{
  "model": "encoder-decoder audio transcriber",
  "dataset": "short read English sentences (LibriTTS-R)",
  "train_examples": 26041,
  "noise_aug": 0.002,
  "n_mels": 64,
  "hop_length": 160,
  "input": "log_mel",
  "spec_augment": true,
  "win_length": 400,
  "tokenizer": "char",
  "vocab_size": 32,
  "encoder_arch": "quartznet",
  "encoder_norm": "batchnorm",
  "encoder_activation": "silu",
  "encoder_depths": [4, 9, 4],
  "encoder_kernel_size": 9,
  "encoder_stem": "single",
  "encoder_widths": [192, 288, 432],
  "fusion": "cross_attention",
  "label_smoothing": 0.1,
  "decoder_width": 320,
  "decoder_layers": 8,
  "decoder_norm": "layernorm",
  "decoder_norm_position": "pre",
  "decoder_activation": "swiglu",
  "decoder_mlp_ratio": 2.67,
  "decoder_head_dim": 16,
  "decoder_fused_qkv": true,
  "decoder_bias": "qkv",
  "decoder_qk_norm": true,
  "decoder_layer_scale_init": 0.1,
  "decoder_parallel_block": false,
  "decoder_inner_norm": false,
  "decoder_drop_path": 0.15,
  "decoder_positions": "learned",
  "decoder_cross_attention_every": 2,
  "decoder_tie_embeddings": false,
  "init": "trunc_normal_002",
  "residual_init": "none",
  "optimizer": "adamw",
  "learning_rate": 0.00089,
  "beta1": 0.9,
  "beta2": 0.95,
  "eps": 1e-10,
  "max_grad_norm": 1.0,
  "max_steps": 21600,
  "batch_size": 128,
  "epochs": 106.2,
  "lr_schedule": "cosine",
  "final_lr_fraction": 0.01,
  "warmup_steps": 2160,
  "weight_decay": 0.2
}
Rows from block 10 of the audio encoder, named by matrix and row number. Rows with one number belong to one channel. Each number is 50 + 10 x the weight over the matrix's rms, rounded and kept within 0 to 99. All counts start at 0.
# convs1: first pointwise conv (encoder.blocks.10.convs.1.weight, 288x288x1), inputs 58-115
# convs3: second pointwise conv (encoder.blocks.10.convs.3.weight, 288x288x1, transposed), outputs 58-115
convs1.125:45 49 43 41 51 74 39 48 52 50 32 67 65 39 45 36 59 55 60 36 37 49 39 49 45 31 61 61 54 44 29 42 42 39 50 53 37 47 57 56 62 53 55 66 73 46 54 52 57 49 53 46 53 45 47 47 56 45
convs3.125:41 50 66 66 60 35 54 37 71 55 61 40 46 45 50 41 40 58 52 60 64 52 66 55 46 39 50 46 46 59 42 57 49 35 36 39 63 58 56 45 51 41 54 46 46 56 28 53 40 49 61 39 54 64 52 24 43 64
convs1.126:45 66 55 46 33 51 45 55 47 35 44 68 24 44 58 51 53 53 45 59 46 42 53 54 46 47 66 73 50 47 33 53 57 36 65 48 45 43 31 52 38 65 53 47 55 50 68 39 60 36 52 48 55 37 47 49 41 46
convs3.126:66 50 44 46 58 61 81 55 61 41 63 30 45 65 38 52 65 45 65 41 45 57 70 47 56 58 59 60 49 36 40 52 68 48 37 54 43 43 50 46 62 63 55 48 35 50 46 53 62 25 56 44 42 50 58 47 46 32
convs1.127:68 46 52 56 55 56 34 42 52 56 45 39 67 40 64 53 47 50 44 55 45 18 43 59 41 35 44 58 47 44 45 47 45 65 80 45 49 40 49 45 38 49 55 60 52 47 73 46 58 51 64 57 68 54 54 57 27 37
convs3.127:44 46 29 47 54 44 34 40 41 29 62 67 40 40 52 64 46 35 44 41 38 53 35 44 43 38 53 38 58 45 38 38 47 60 55 46 40 36 53 37 50 54 55 62 34 43 66 48 49 43 41 55 54 45 62 46 49 44
convs1.128:53 50 56 64 61 61 39 50 44 44 41 53 50 51 56 40 52 56 45 53 50 57 49 53 56 53 70 40 57 56 38 40 52 44 51 29 39 47 39 38 44 56 65 49 49 47 44 39 57 44 73 35 44 54 53 51 56 52
convs3.128:57 56 44 57 47 49 59 35 51 45 34 43 50 41 56 50 35 56 39 30 37 49 60 38 60 59 47 50 55 34 42 79 48 43 44 57 68 57 56 56 55 37 48 45 70 37 53 44 42 62 54 58 62 32 42 53 41 47
convs1.129:55 39 44 64 63 67 30 35 41 42 65 51 38 48 65 49 48 34 56 54 44 60 57 45 47 61 51 66 66 70 50 56 47 67 69 48 69 45 53 59 46 74 55 48 29 57 70 41 39 33 54 43 48 65 50 43 50 59
convs3.129:55 59 64 59 41 47 36 43 56 78 43 46 48 54 41 53 51 45 39 54 43 58 52 39 34 45 55 58 49 60 69 55 56 56 47 54 43 56 44 44 57 37 44 42 46 58 48 59 31 55 51 60 37 43 45 32 66 49
convs1.130:63 50 75 41 48 48 48 54 50 69 61 47 57 50 56 48 26 25 45 45 49 53 49 50 43 46 55 52 48 45 49 42 35 41 52 50 55 52 66 66 36 60 40 56 67 61 42 61 53 38 73 55 28 57 51 68 51 51
convs3.130:50 45 48 42 43 50 61 47 58 49 33 42 57 39 50 64 52 59 46 62 40 59 43 54 47 55 62 64 51 64 43 63 30 36 63 47 46 56 36 66 42 72 68 55 46 52 54 54 52 65 43 45 51 59 56 54 48 41
convs1.131:48 49 30 65 70 56 42 53 62 57 52 43 39 31 51 50 49 77 43 51 50 42 38 65 65 50 58 57 31 46 48 63 33 48 77 42 49 47 59 54 56 55 36 58 49 39 60 59 58 52 62 74 53 75 31 48 60 53
convs3.131:52 47 60 65 45 55 56 50 51 47 58 42 56 52 52 36 41 52 55 42 46 52 46 48 48 45 53 48 49 58 42 49 55 45 74 58 44 46 63 54 53 48 43 37 54 44 38 51 52 47 47 39 55 44 47 43 71 64
convs1.132:44 55 36 59 41 41 64 39 68 32 34 36 53 52 59 51 47 42 54 58 55 52 48 73 44 64 64 41 41 61 41 44 45 40 63 55 46 61 59 43 73 60 63 60 42 49 62 34 55 37 50 41 28 47 44 45 36 73
convs3.132:37 48 59 48 55 29 64 53 50 58 55 55 36 48 32 36 39 75 46 59 47 38 31 48 51 47 41 45 44 51 46 43 36 55 32 54 52 44 57 57 50 44 51 50 55 48 39 57 38 44 43 50 58 42 34 47 70 61
convs1.133:45 52 46 47 45 58 52 47 53 42 51 34 49 49 59 29 49 47 56 46 50 65 40 40 50 62 38 47 43 52 42 51 49 49 69 58 55 47 41 60 65 49 34 47 59 32 51 51 45 31 54 61 59 61 77 60 32 39
convs3.133:47 29 50 42 55 53 51 58 57 62 57 56 37 48 49 52 44 66 51 46 43 62 58 49 55 43 62 60 53 26 52 32 42 64 59 39 50 59 43 37 47 48 52 55 46 55 57 59 47 54 56 52 32 39 64 70 43 51
convs1.134:43 50 49 66 35 44 52 46 48 46 50 30 39 52 47 36 56 55 35 42 50 56 71 63 54 47 44 60 56 73 40 55 65 64 48 38 63 47 61 34 48 54 53 52 46 48 76 59 40 42 51 62 54 36 57 61 44 56
convs3.134:49 48 54 35 38 55 57 36 54 32 60 40 53 55 51 34 53 19 51 51 51 65 72 53 51 68 75 55 55 48 31 54 37 52 41 41 30 47 42 33 43 69 40 40 37 56 56 43 60 28 48 49 59 52 48 32 55 53
convs1.135:62 59 50 45 35 48 39 61 37 31 42 67 52 38 64 49 47 51 59 51 45 60 56 45 70 47 60 44 57 49 60 44 53 67 54 38 50 51 54 42 38 54 48 46 64 37 35 41 57 45 62 34 51 54 42 70 75 56
convs3.135:45 57 48 50 35 39 45 38 67 51 62 47 50 36 58 62 49 45 33 39 47 40 38 48 47 58 57 36 77 50 38 49 37 47 54 43 62 65 49 46 54 62 51 40 55 45 43 34 48 34 76 63 48 52 37 52 64 61
convs1.136:61 51 25 43 54 74 43 43 57 58 20 36 45 66 62 46 39 34 55 56 54 50 36 58 56 44 56 49 53 55 31 35 48 48 45 35 59 43 65 41 63 44 40 42 86 17 54 55 40 52 55 55 50 58 65 57 45 53
convs3.136:56 42 41 57 65 62 47 52 56 48 39 64 39 55 36 50 52 61 68 50 51 39 53 45 53 58 60 45 40 64 52 48 48 59 32 59 53 38 41 39 45 54 37 47 58 70 54 55 46 39 44 62 47 45 58 58 59 64
convs1.137:47 47 43 44 40 38 45 69 57 39 64 37 46 64 50 50 48 52 41 51 37 49 58 55 58 54 54 35 35 75 61 29 47 51 50 39 38 51 55 60 52 44 48 46 53 40 56 45 45 57 60 32 54 67 35 48 40 49
convs3.137:45 67 49 51 51 46 53 45 49 48 55 66 65 60 68 42 59 41 51 76 47 69 62 50 42 48 44 52 60 69 35 47 32 37 44 50 50 36 44 62 47 51 46 46 45 42 37 39 48 39 43 35 60 48 54 40 51 54
convs1.138:57 61 50 44 37 62 54 43 41 51 38 55 37 43 55 48 40 53 66 63 47 50 48 38 40 37 46 55 61 49 38 42 38 71 50 68 66 60 41 55 44 69 40 58 59 45 44 35 58 61 40 34 54 45 33 58 71 58
convs3.138:55 49 50 65 51 55 32 44 59 46 60 33 61 59 53 51 55 51 51 35 62 41 44 45 46 48 54 57 32 50 31 40 41 54 45 45 47 55 57 52 58 43 57 41 47 44 45 37 48 41 46 58 51 59 55 61 72 44
convs1.139:47 43 30 42 47 43 59 63 48 54 50 37 57 40 37 71 55 51 46 52 56 48 67 40 35 28 58 66 52 42 39 58 47 46 53 54 47 61 50 58 50 38 59 47 47 57 62 58 40 35 58 53 50 43 42 69 34 50
convs3.139:59 33 51 55 61 43 42 47 43 70 59 43 65 65 34 66 36 42 80 46 53 43 60 49 44 48 49 44 39 38 47 43 55 51 58 56 46 37 42 53 56 57 52 64 44 53 50 44 41 74 44 53 56 43 55 56 39 51
convs1.140:48 60 77 48 49 32 37 55 55 36 41 51 57 41 31 42 69 46 63 45 49 58 54 54 48 39 49 51 48 40 63 60 40 42 48 53 39 47 54 45 65 65 58 48 42 47 51 59 60 37 44 56 48 34 51 48 45 64
convs3.140:36 56 51 62 55 35 51 55 44 48 53 45 44 64 42 45 46 49 59 49 55 42 60 42 51 40 43 48 50 41 46 36 55 56 47 48 48 44 73 46 58 42 34 60 44 50 42 43 31 47 47 57 60 41 44 49 47 53
convs1.141:63 66 51 41 54 54 48 46 58 61 46 50 41 53 48 38 39 47 47 56 33 32 50 43 71 51 56 44 48 50 41 32 38 64 61 56 38 44 51 51 33 54 54 40 48 18 58 51 40 40 55 62 42 52 57 60 48 36
convs3.141:64 47 61 50 49 50 65 50 41 66 61 77 48 48 62 53 59 62 48 51 52 55 38 48 63 62 51 47 60 54 44 59 49 64 50 42 40 48 41 51 38 54 51 46 46 41 52 61 47 49 41 33 46 51 34 40 56 60
convs1.142:44 52 36 57 48 60 29 59 55 54 45 37 48 56 46 57 53 46 59 54 55 48 41 56 50 41 46 66 56 57 56 54 67 61 52 56 52 52 52 50 33 49 42 56 62 49 49 65 53 44 51 59 54 40 52 71 53 58
convs3.142:59 41 39 57 46 54 61 25 46 41 37 59 42 40 57 32 56 63 39 57 55 34 46 45 41 53 57 37 61 65 51 60 50 57 51 51 41 45 42 38 54 44 56 49 51 47 28 66 43 53 63 33 56 44 53 37 50 47
convs1.143:70 39 52 56 48 54 74 37 43 39 48 26 45 48 32 61 48 34 44 41 53 50 58 34 51 38 45 56 55 47 44 53 53 44 54 48 46 54 66 70 40 46 51 47 51 32 62 55 64 42 47 64 50 66 51 36 39 51
convs3.143:52 48 38 48 50 57 41 50 61 45 48 51 45 41 69 40 63 53 35 69 44 49 55 62 54 49 62 49 48 60 57 65 47 24 44 48 51 57 43 51 34 35 54 57 69 51 40 48 54 49 49 63 66 66 62 53 58 48
convs1.144:30 47 56 49 40 53 34 27 45 50 52 47 58 62 41 41 52 60 49 34 33 27 55 55 46 42 40 41 54 62 57 53 42 63 53 36 31 58 59 29 50 48 47 44 37 50 68 44 49 50 62 44 40 60 46 55 55 61
convs3.144:55 47 35 50 53 70 30 45 34 57 70 62 60 46 55 59 67 43 62 49 33 75 49 49 47 51 59 41 45 39 50 61 54 33 37 54 47 54 54 39 54 40 59 57 49 51 39 44 66 40 52 46 42 64 54 37 58 38
convs1.145:67 57 43 28 47 75 42 39 47 50 50 56 35 53 57 64 55 50 66 47 46 35 53 42 50 41 41 64 57 70 45 57 56 51 50 42 39 63 46 52 50 56 54 37 24 29 45 36 36 38 42 63 46 37 42 65 45 32
convs3.145:65 67 67 46 50 49 54 60 48 35 62 60 53 43 59 63 52 46 60 50 47 40 43 63 58 48 66 45 51 60 43 54 66 58 53 39 36 31 56 67 48 45 59 53 54 40 51 48 66 61 47 40 75 51 44 46 42 64
convs1.146:52 61 53 44 45 54 41 53 55 38 57 50 52 48 63 49 52 58 54 27 52 49 45 59 47 65 47 52 50 47 46 62 39 45 68 57 42 58 60 40 39 50 59 54 64 66 54 53 52 53 68 38 43 50 59 35 60 51
convs3.146:45 60 38 65 59 47 41 40 45 57 48 54 50 58 60 40 58 42 43 58 47 24 41 39 35 49 48 73 69 29 48 45 40 61 42 43 55 44 50 45 45 46 50 53 50 71 63 52 54 57 59 51 41 36 57 43 40 47
convs1.147:46 60 58 50 34 56 56 67 42 48 68 52 38 36 53 55 54 76 53 59 61 41 54 59 46 55 61 56 52 38 41 39 58 45 65 37 46 44 58 54 57 60 54 23 46 57 59 49 30 33 66 60 55 55 69 62 56 64
convs3.147:30 54 55 35 55 38 45 45 54 35 54 63 44 58 38 46 34 48 64 57 53 57 52 52 38 50 52 50 42 44 52 54 40 56 40 60 54 39 32 57 56 58 34 50 21 65 45 68 59 50 47 30 65 63 50 41 33 55
convs1.148:36 43 58 44 59 44 46 48 69 51 60 55 42 48 35 45 45 53 68 40 68 39 26 58 54 61 39 51 34 46 35 49 53 34 51 51 58 57 56 45 51 50 50 40 49 50 53 44 58 29 57 68 64 33 52 44 50 61
convs3.148:40 46 44 35 49 43 28 35 42 41 66 36 40 44 51 51 53 24 54 51 52 34 48 34 41 47 51 54 68 31 36 47 46 63 52 44 39 71 49 54 62 47 48 49 50 54 36 35 59 48 39 70 49 56 36 45 39 39
convs1.149:63 50 30 49 57 41 61 52 50 52 63 49 36 54 62 51 52 54 29 53 60 48 55 46 48 51 64 44 50 65 44 50 28 70 42 51 75 38 55 52 46 64 44 57 53 40 46 59 52 57 50 47 35 55 67 49 52 41
convs3.149:54 60 50 62 64 65 56 82 38 52 57 58 47 39 60 46 56 49 55 56 60 48 64 55 55 39 47 47 44 59 71 53 50 41 43 62 48 59 52 49 59 38 51 46 61 63 56 33 56 54 47 40 36 43 64 68 65 44