From a checkpoint of a small encoder-decoder audio transcriber: decoder activation swiglu.
Rows from block 2 of the text decoder, named by matrix and row number. Rows with one number belong to one neuron. Each number is 128 + 32 x the weight over its row's rms, rounded and kept within 0 to 255. All counts start at 0. Numbers have three digits each. After the name is the row's rms in percent of the matrix's.
# gate: MLP gate (decoder.blocks.2.mlp.gate.weight, 848x320), inputs 0-53
# fc1: MLP up (decoder.blocks.2.mlp.fc1.weight, 848x320), inputs 0-53
# fc2: MLP down (decoder.blocks.2.mlp.fc2.weight, 320x848, transposed), outputs 0-53
gate.387 100:098162049144118100145129098099130124117168131151089118120064100058107113116146105064157099125110161174156103197109139168062161134124093153082122108051138176094115
fc1.387 101:126110119102131148140097164082219090109139119123048066119145153176118124135208139082126089146135098150119175095108126144130061099183106114109094140134112156137108
fc2.387 101:104056131178133145159111184142128105131110106099126100193218071101153122069163121119118104086114154108066107161115125142103135101148132164124173131084140157162168
gate.388 100:098126032133186123137178094088147103109134149135088044136092167145127139149064142159127123050125112126083195107139083150152141094177131121091100116097169110121144
fc1.388 100:111080139127128115138105080122094133120193074157169153131144123115140111118152115093176145115116084111176133118099058155144090121080096127061130084116115148077113
fc2.388 100:131128107122086099122124131176141118131129171076111133116152127136094117126114193098186157094105084144121164129156132075124097143116129155129168121128162169105103
gate.389 101:157086114109197138079117157106107095138109125209114101164120099120169129142168132098134114153125111155135133064158146146098112125122132074130120150168123049118173
fc1.389 100:169098089196118162141157089129171165171101111184119066042165108064152091192114125188134061093099115149167133121118121136174124134133110160111092087073159092126148
fc2.389 101:062134120082145108131097115171121130133115132148153214155104146091105190155164076126142149103137164118074058107158149127207082185117127141141202097107143112174141
gate.390 104:109096106123082110130083123126099163129121163146139138081097094150153053120102131133147109166107171155175100110185154145151169172095080199062088171158135160148091
fc1.390 105:165119135119129154128115140082155136133112148136115030041121131133104201040200162096172164157088119196102122139146167081151145137123120095079134073097133110143109
fc2.390 105:136165092123165188132112165146090040161141069106104099147102128090165123058146208132102112131102141162106070113136089158176175147160093122125145146079142125107129
gate.391 097:091154087143104094164208127124102057137118092153139161152120128092095078134096201136146154134142157129132166113164175120064144142169138143122131153121145165119140
fc1.391 098:144139184091173120134152120051150154134075108093143165124085105136193098095088136138083129186119119119166133208102154151142072137132166114127161154152169090138191
fc2.391 098:117136124117107148128107150087135138114130149146120150117160176148098202101125115146133126119160102134138141121131130118087203075133099165064131156155135125177122
gate.392 101:122165162125083123158187112138103121103055103116087157068143178109191125163146115156099136109124129112213107175136077109058129137104131134135155127087118186112098
fc1.392 102:124179097168182166106098122189122179106139105152069105104106150113140167139117055055159156073176165165094171163134131123150159116204170144135139091124136120171089
fc2.392 102:133130114115125127161092153121168152131121152147076134123091060162154093133103112182136126151154114188141148178138086133111152083136160164109128141098211152079145
gate.393 097:085077066169148140103084125189155110108130131144119045082099130177136099139098123102212082148107149094101103100152154172057166092137131200136142106162221159173177
fc1.393 094:094182115166084097138098150166142187063088125130081119181189140086105145131110121063099164080138095102139123121104123028091140175141102179128192099131136147109091
fc2.393 097:115130157178129173082132167112112138176065149138138140151161133160144173096123103114122152092193089185111149102066105094085158112103132201120134126110138144135143
gate.394 101:115100155211091133155141108121089105141103153211106112111153122107121125080200140046170105092141115132180068090157148176163101109168144140079134152090161130161105
fc1.394 099:160159124134092197133110137133135088086149146111116154149165155184154117061135156090093139129118098127110160099131076097117118106084079154173122117135143104110133
fc2.394 101:115158120137119154202110123119122146143128163180138148170149062127110109179105153190059093133156161102130134116153064113139083136122103136110113122123082160049120
gate.395 097:121106118141117089155111113152116086126120159156069118138120147119150150088096132110164095153146135120062130077186125199135139064139173142097105100166102136120111
fc1.395 098:135114118131141110143120114148163158159101082074131106060099049126106159093092117163114103071087176165146093085136127100082142186179088157162138164141161079110108
fc2.395 099:152097116129173089120155125169084092108097168139092160138149181139123114106126087110220152147092089120096099130163179063133149172127121162120139081097143141161071
gate.396 098:096098081161161127070132154104121177165091122141074128151111127103127175208146121053133120100142133170168095080176139102199102145127092106098125133138200076152127
fc1.396 098:057092153071126211139049142164136145118132118101128188149131073137165090130130152119153100111124148083179152137166031156172093119127131106117136102124132136178163
fc2.396 099:127134131158112092180151099149107130125146116134137181136103117097151070096146080164164143127072162061121136096084130086163168119088114149109078123087165144144099
gate.397 100:082077131081163140110177115114119144122138162103083187161115104101112118196146123096110155100062102111158158103165146092079185153139132140104094104103177109169092
fc1.397 098:111086039142133100127141098116101133106186165104116098164106089114122145092081124129130107105171151145100099153140181098111144150158121107134145088097118098193140
fc2.397 099:093112130143156105065112196116126109127182199127139139131135068129153139176140143147100138131182158133123094120103166105090122064119157095098111059122138112137130
gate.398 101:113096127112156141085139126172122163170140145089115103150048198085129086127084069079124144124124145138114158164146164153154130133092126149086198108168136141114208
fc1.398 098:125086137171098166141082158152161050091115018144132128130118123124145174164104156106154117149167136087136137122198062117107125111203153111118160080130148153105148
fc2.398 099:099100150129076156114104089051109136129111079195164113053199169104148102088110114101152166088122129097138145075132183179098120137159059098189105100095158142121113
gate.399 101:093223147106097132136090107101095176083130158151105146125151073084165125139156094078139120077115152115151116131136145112134136098190095136090156125095131134141104
fc1.399 099:135121091141113055124117117142097113056109135130124155121128197128087142074113124137149111155147089078149128092138089144114100150132153121117128179156142147148089
fc2.399 098:107112129144172165209134096147162196071166129137048144189113128121131158157106134188124134116147161182142138087163129150136138161184131148151099177197151106149140
gate.400 098:101135153124170114130179099150170130124149157103162110130094128118068164137070165134100134145112185142101116091183134139146089104118169146151112079102147091172137
fc1.400 097:134120117092215150069103140152185136130182085126125093113107138159105090077084136171150112146107094150072179135132168119173111149139163077124147105139160125089167
fc2.400 096:130105183143064166083130114113128133096177128129100126073119126117154097089145131154067130107112138108188074152144080121122149162131168128149158129099133131133137
gate.401 097:127117141081089058166116077132109070105163111123118136171137093128166147122131107051143114094139124072077133073142103153137133174154110171112130111106168087085125
fc1.401 097:128144100174128187120078126072146152114103122165132097094054134150138146117079132099102029107098074166094155142112184160127090132180147136162106099135121124150142
fc2.401 098:137052113125068133183115139110140121188196113166165117078108115085121140123138124177107143094177105128074118125169123134155110144102142176138129122061147135119124
gate.402 098:071142133124143159083135126123143148093111106166150067150048129168129138156097106110124137105138112125150109132139158155112142213105027113167135104129155094090217
fc1.402 095:151136138038094102116102055121108080126124136147146130132110097166116072118119188109111101125132171066140127120135093137121119120177124124172150072099083120119139
fc2.402 097:132095149149156139100134097123127133119094143111161145160200115207132145147111163137163104134132135072103146153150132143144095102069112106174151195119126158125158
gate.403 099:151174139149116214123098061118153108099091146121175145192093110131105151096151146134074080099079176179146156165124125093113134085139135138137133116144144127158119
fc1.403 101:156106095055105127110121146131105097203130138167092118106091079140121139172149150151124135095116081135191107131142152118133166106171111134136152182109149140177177
fc2.403 102:113097134158159115147102130129116105121112123154141128109103113108197157145143121137152124127100074135131173153162122093126123132198164089091178104065113062142084
gate.404 104:120108133165117105107163079110088141161135117091109163163113068138121130121095158159149171057093125134150094158110081104102141130119101119124123088085165168108117
fc1.404 106:096129171136142129088173142132146166171115144139110132134095110100075138125160084129129073131091166178156123121140138062132133088116175146120150142171095167147054
fc2.404 104:078120142125191091100150133154093098131194076156155147099092148167088077148143148118159135142155102147122054157120124139110069137165163095107156161099127104126102
gate.405 094:085212067114127070150149113163089119140112088133142166118093139129082154123086173089164114069161158130107176140096154134126151113091095087148166100163164137103084
fc1.405 101:120135118115171106088113148137094186079125123133080101107086157134131123183107163169150132104144162161134112145136143092116118127200056066159075163104148083132055
fc2.405 101:137102129125227157155140132075176165098127086077141111076169120085157123151100108151142122176139131188167140161105115129114171212130115126165188128167132134130136
gate.406 105:102116110098137086125173100139170180134093139113079098185119093120075096090085082073150151113156120174115165136184115140158138119116122163198112112104145186100144
fc1.406 100:134162178073151226095129114098144112119105099160136135112119061143136165094090128126124136151144120095096129137116152095138154104177161117143085134163158089142179
fc2.406 101:103121092050117124140120096193128097086093142136143137137087167156069148144111141072121164079078194138151131125085171129144123125178148135134118103111114162116102
gate.407 100:131111126175165106085090191102048071096153129178154164091114110119154137091126153140091123129164050132101102091136136084053150133166102160149100135107126127146136
fc1.407 097:152101154120103072127118146157136134179078154139124123120182136105142115151127100094147086154139151127118166153133136092185081096044156121151100155172126184164055
fc2.407 098:156046119093092126149139101084101089110172093124163138114128122183122125155121157139118135134170155128159140112128154101112145172154083127149128069122157119145127
gate.408 097:138151111132143140163116123074104156164109159134115162080064147163137153163136151129116073136137119119102123209128115164130103132101185113110116090130168133127114
fc1.408 096:183123122154115128087094093143139110121060129188177115151139154135158139087116144112160083126154151092145150124118192164159129087127164088086166114154087120120111
fc2.408 097:136212133154105149118125143068225104087138126168127147145091131118091103154098084143123162080144056084148106147145124075101133058110109131171089157104138195086098
gate.409 102:106162163137168205114089131136107168144047152147122112075105118182161115158137164117116167166129180189130109078213141138106157085069163130155176164088202129118147
fc1.409 102:129110141136120142156115093152119104138134132127154118131111129083175116115171144139118102157208107085150067143171155169135126149132126129118139141123159082078089
fc2.409 101:154132160093154070096137187104093124111109170132075130132185125062162098103149138155141129104092142110062121096124186132141092129111134114095126077141065135122104
gate.410 101:131161133163123191103123124163128119139135132114100098136097140146107177074128110137145064076075105144122093115165055130118090177145078139170129113155158125165108
fc1.410 103:153164099129170123124157128125111132176125089128102123122152144106105165093152156134106090122106112101169093156158110125190064111114099132158179082124128157181098
fc2.410 102:160106160197108132119121135088112168159115138127198124075107080112158068159143133145139147120121092182093133150124180124145129126165154107044174134124128159105159
gate.411 095:105158098192156160125139134113126102079101171080132135126095171170185150108155104154189077143082164146171108078094173154086133143167102146112156116133168087149118
fc1.411 093:173161131066120174179161100111089133249178158123180211127105123113117155103123101178144160138129107106091131136173076148105152147114129091121153091099135096201121
fc2.411 094:161147125131100066121141103142119107184163140120170143117152129127167091135150115090105152074112115087151135131060110144159107149152043148118123145167140124138085
gate.412 111:078145126120118127095081180105171080115160080171116167176056088083157126105126138118066102041144199146127128146124161107120128082079091102140104133143100114100169
fc1.412 106:099123173106121149188098110114109124109146121143161113093175107149100107093109188106114145095134065094177161093166096169113114105135143100128069104180112166135151
fc2.412 105:117175183084172143124131126122140115088120122099097112139129127121112148162148144130091164160184111159142145122161151126146121085155125118127197083135148175151082
gate.413 106:121126105139116108131142078128149120039107128193144123070160113094146119147192145171157106127128127152133080141169139100071176081170101126131132174124168090181111
fc1.413 104:169145089121106142120171125107115122142165099149038111107151101126154112138118208149168093141139051129135113136089090141132099106176150128134098188129145112117151
fc2.413 104:069184156094075083151072099141092124120158162127161188182070122089094075136071181143145168106114155084165177087089173103120163133131082133126056122160122146114127
gate.414 097:106084119182098133125105129150131090042144131133090158194094111133083085045113136105091153140131146074151110157129227171106142131123098166128089162113120148146142
fc1.414 097:115156138097196123121102162113166159173136103162081148120167129149108114149117094142162150129116141139099138163162160155106088104182127036192114155120090233111146
fc2.414 097:182108117181125132092125112127135185143116073120111134134122126103200080146201185127148128098100163129142159190116171118132110101146076137120106094158110058174138
gate.415 099:112107140127147120119109174143118086149099155148041112099152152163075153125152152165083116111120071162136110150163164165152094156139102064172099105153181154088148
fc1.415 103:110142143139122165154144111087117097137081137112127195147110156106124137091116185140119147128111138090111062136105132138134131109076146084169154111108151170128091
fc2.415 101:186112154128167165103103163136119140167123177127073161056153150140116117169120180151129099120222111117160114109117166101178123109164150077103151090153097126061157
gate.416 104:087146127118175149099115078128157107146120093100135162175111123131097049106117134120086183147139119175132194164193096125183142142132109165135140107121131134111122
fc1.416 102:143139182093183136189133116166165134194154154119109123130123150067141124131115149121121117166092140143021161152118141097121160113109091065187098101129135179100136
fc2.416 103:114131091133122150133137100154114116143086107136069098107114180073129166046086145187099114113120141092096073093149116163136139160157168090148116095109139115111098
gate.417 095:074085124090128106113175127175114190134173196104112173084103160128106081172086178173119142133116106157089149118178110155152137152195118095171096101150133103095124
fc1.417 098:145150140150184182127146181140105160137133115153118108145162122146109105208108188130112068143157107168122126139186070121182118125134152136175157160130143097143163
fc2.417 098:132048118143130134134133126132149162062116110097083116123084146116114133142122060135147148115126118169128158138156158154103089166107089128136083073147112187153117
gate.418 099:103133188104132127118106108127109174129098146096123139105128079090102108095157138160127135141091149151090083107134071132174094096097174172142091095075190144097111
fc1.418 101:116135100150136129092099107086158165144126093144125117167128133120184155093110110167113128096179149076144161113129142175141124138122166154151130121100129056108203
fc2.418 100:085138116147134095124180125174118134124098095134136149173148163054142158179083060155113126156115098058082136097134114190113115094148138175111129163123152110090133
gate.419 101:095131138090134126164137133124155089152145156119104143123110105151130136177083155134127108102137156154180103125138162103112161130091059127066124176095106137161135
fc1.419 100:158091103134109063187113134060095149129113146128139142086077181188166125108135117106152141078135146130102101122118109115118150096138101117155113131133154102089144
fc2.419 099:174114076146168138154107111191080128103076138152096114118173151104133106152166135138055154185136139066116146136180121090170124091091122122185102143157120203105135
gate.420 096:173131151124176158162162150103076104167106124110103136140076103122109153205099162087121113138113116168083153178176080168120101074131081144161174132141116151106142
fc1.420 100:158094139161102153153163147132105121183170125148153174165103116175180122120106113043115115142096146130154146144124145071084136166147099148088133150166145080099212
fc2.420 099:151050088121092113147105070141142115107124110099062122100125133097115154107152173094151091129141135099135096140113101093125118129121119133183178177150185049158141
gate.421 106:104145125140104103145172171138153141144193151134037118092121153176091090112129164128125120155112134151058118169124040105144177079118106142106095123143172192125152
fc1.421 106:113128162135123146127177129114142148120110070199134122182175129135123099136104182100128124172099102139079106112199096115099140165172112118135127156178139126136112
fc2.421 105:213204159074096131112076075100139157137110146171132103080143138119132170144133136152108159133118044142156144144109141160096134102133090112110162108063128115124088
gate.422 099:120215114111175124100098129115135130134141053101143037118101083146105124194165158174141136100154082190122104128151095153139114096102172099128155146094126172118114
fc1.422 101:117148136075160171094155150140146149150160115095163115094085153159080176155119184126141183127179140132056146164135152095108130185107092083166133082138148086127102
fc2.422 101:160088131071136136112106105162183122138171076121119122199121157161050077154144140180156126125106133171108158082115128089072152147107133133143111156123128142195120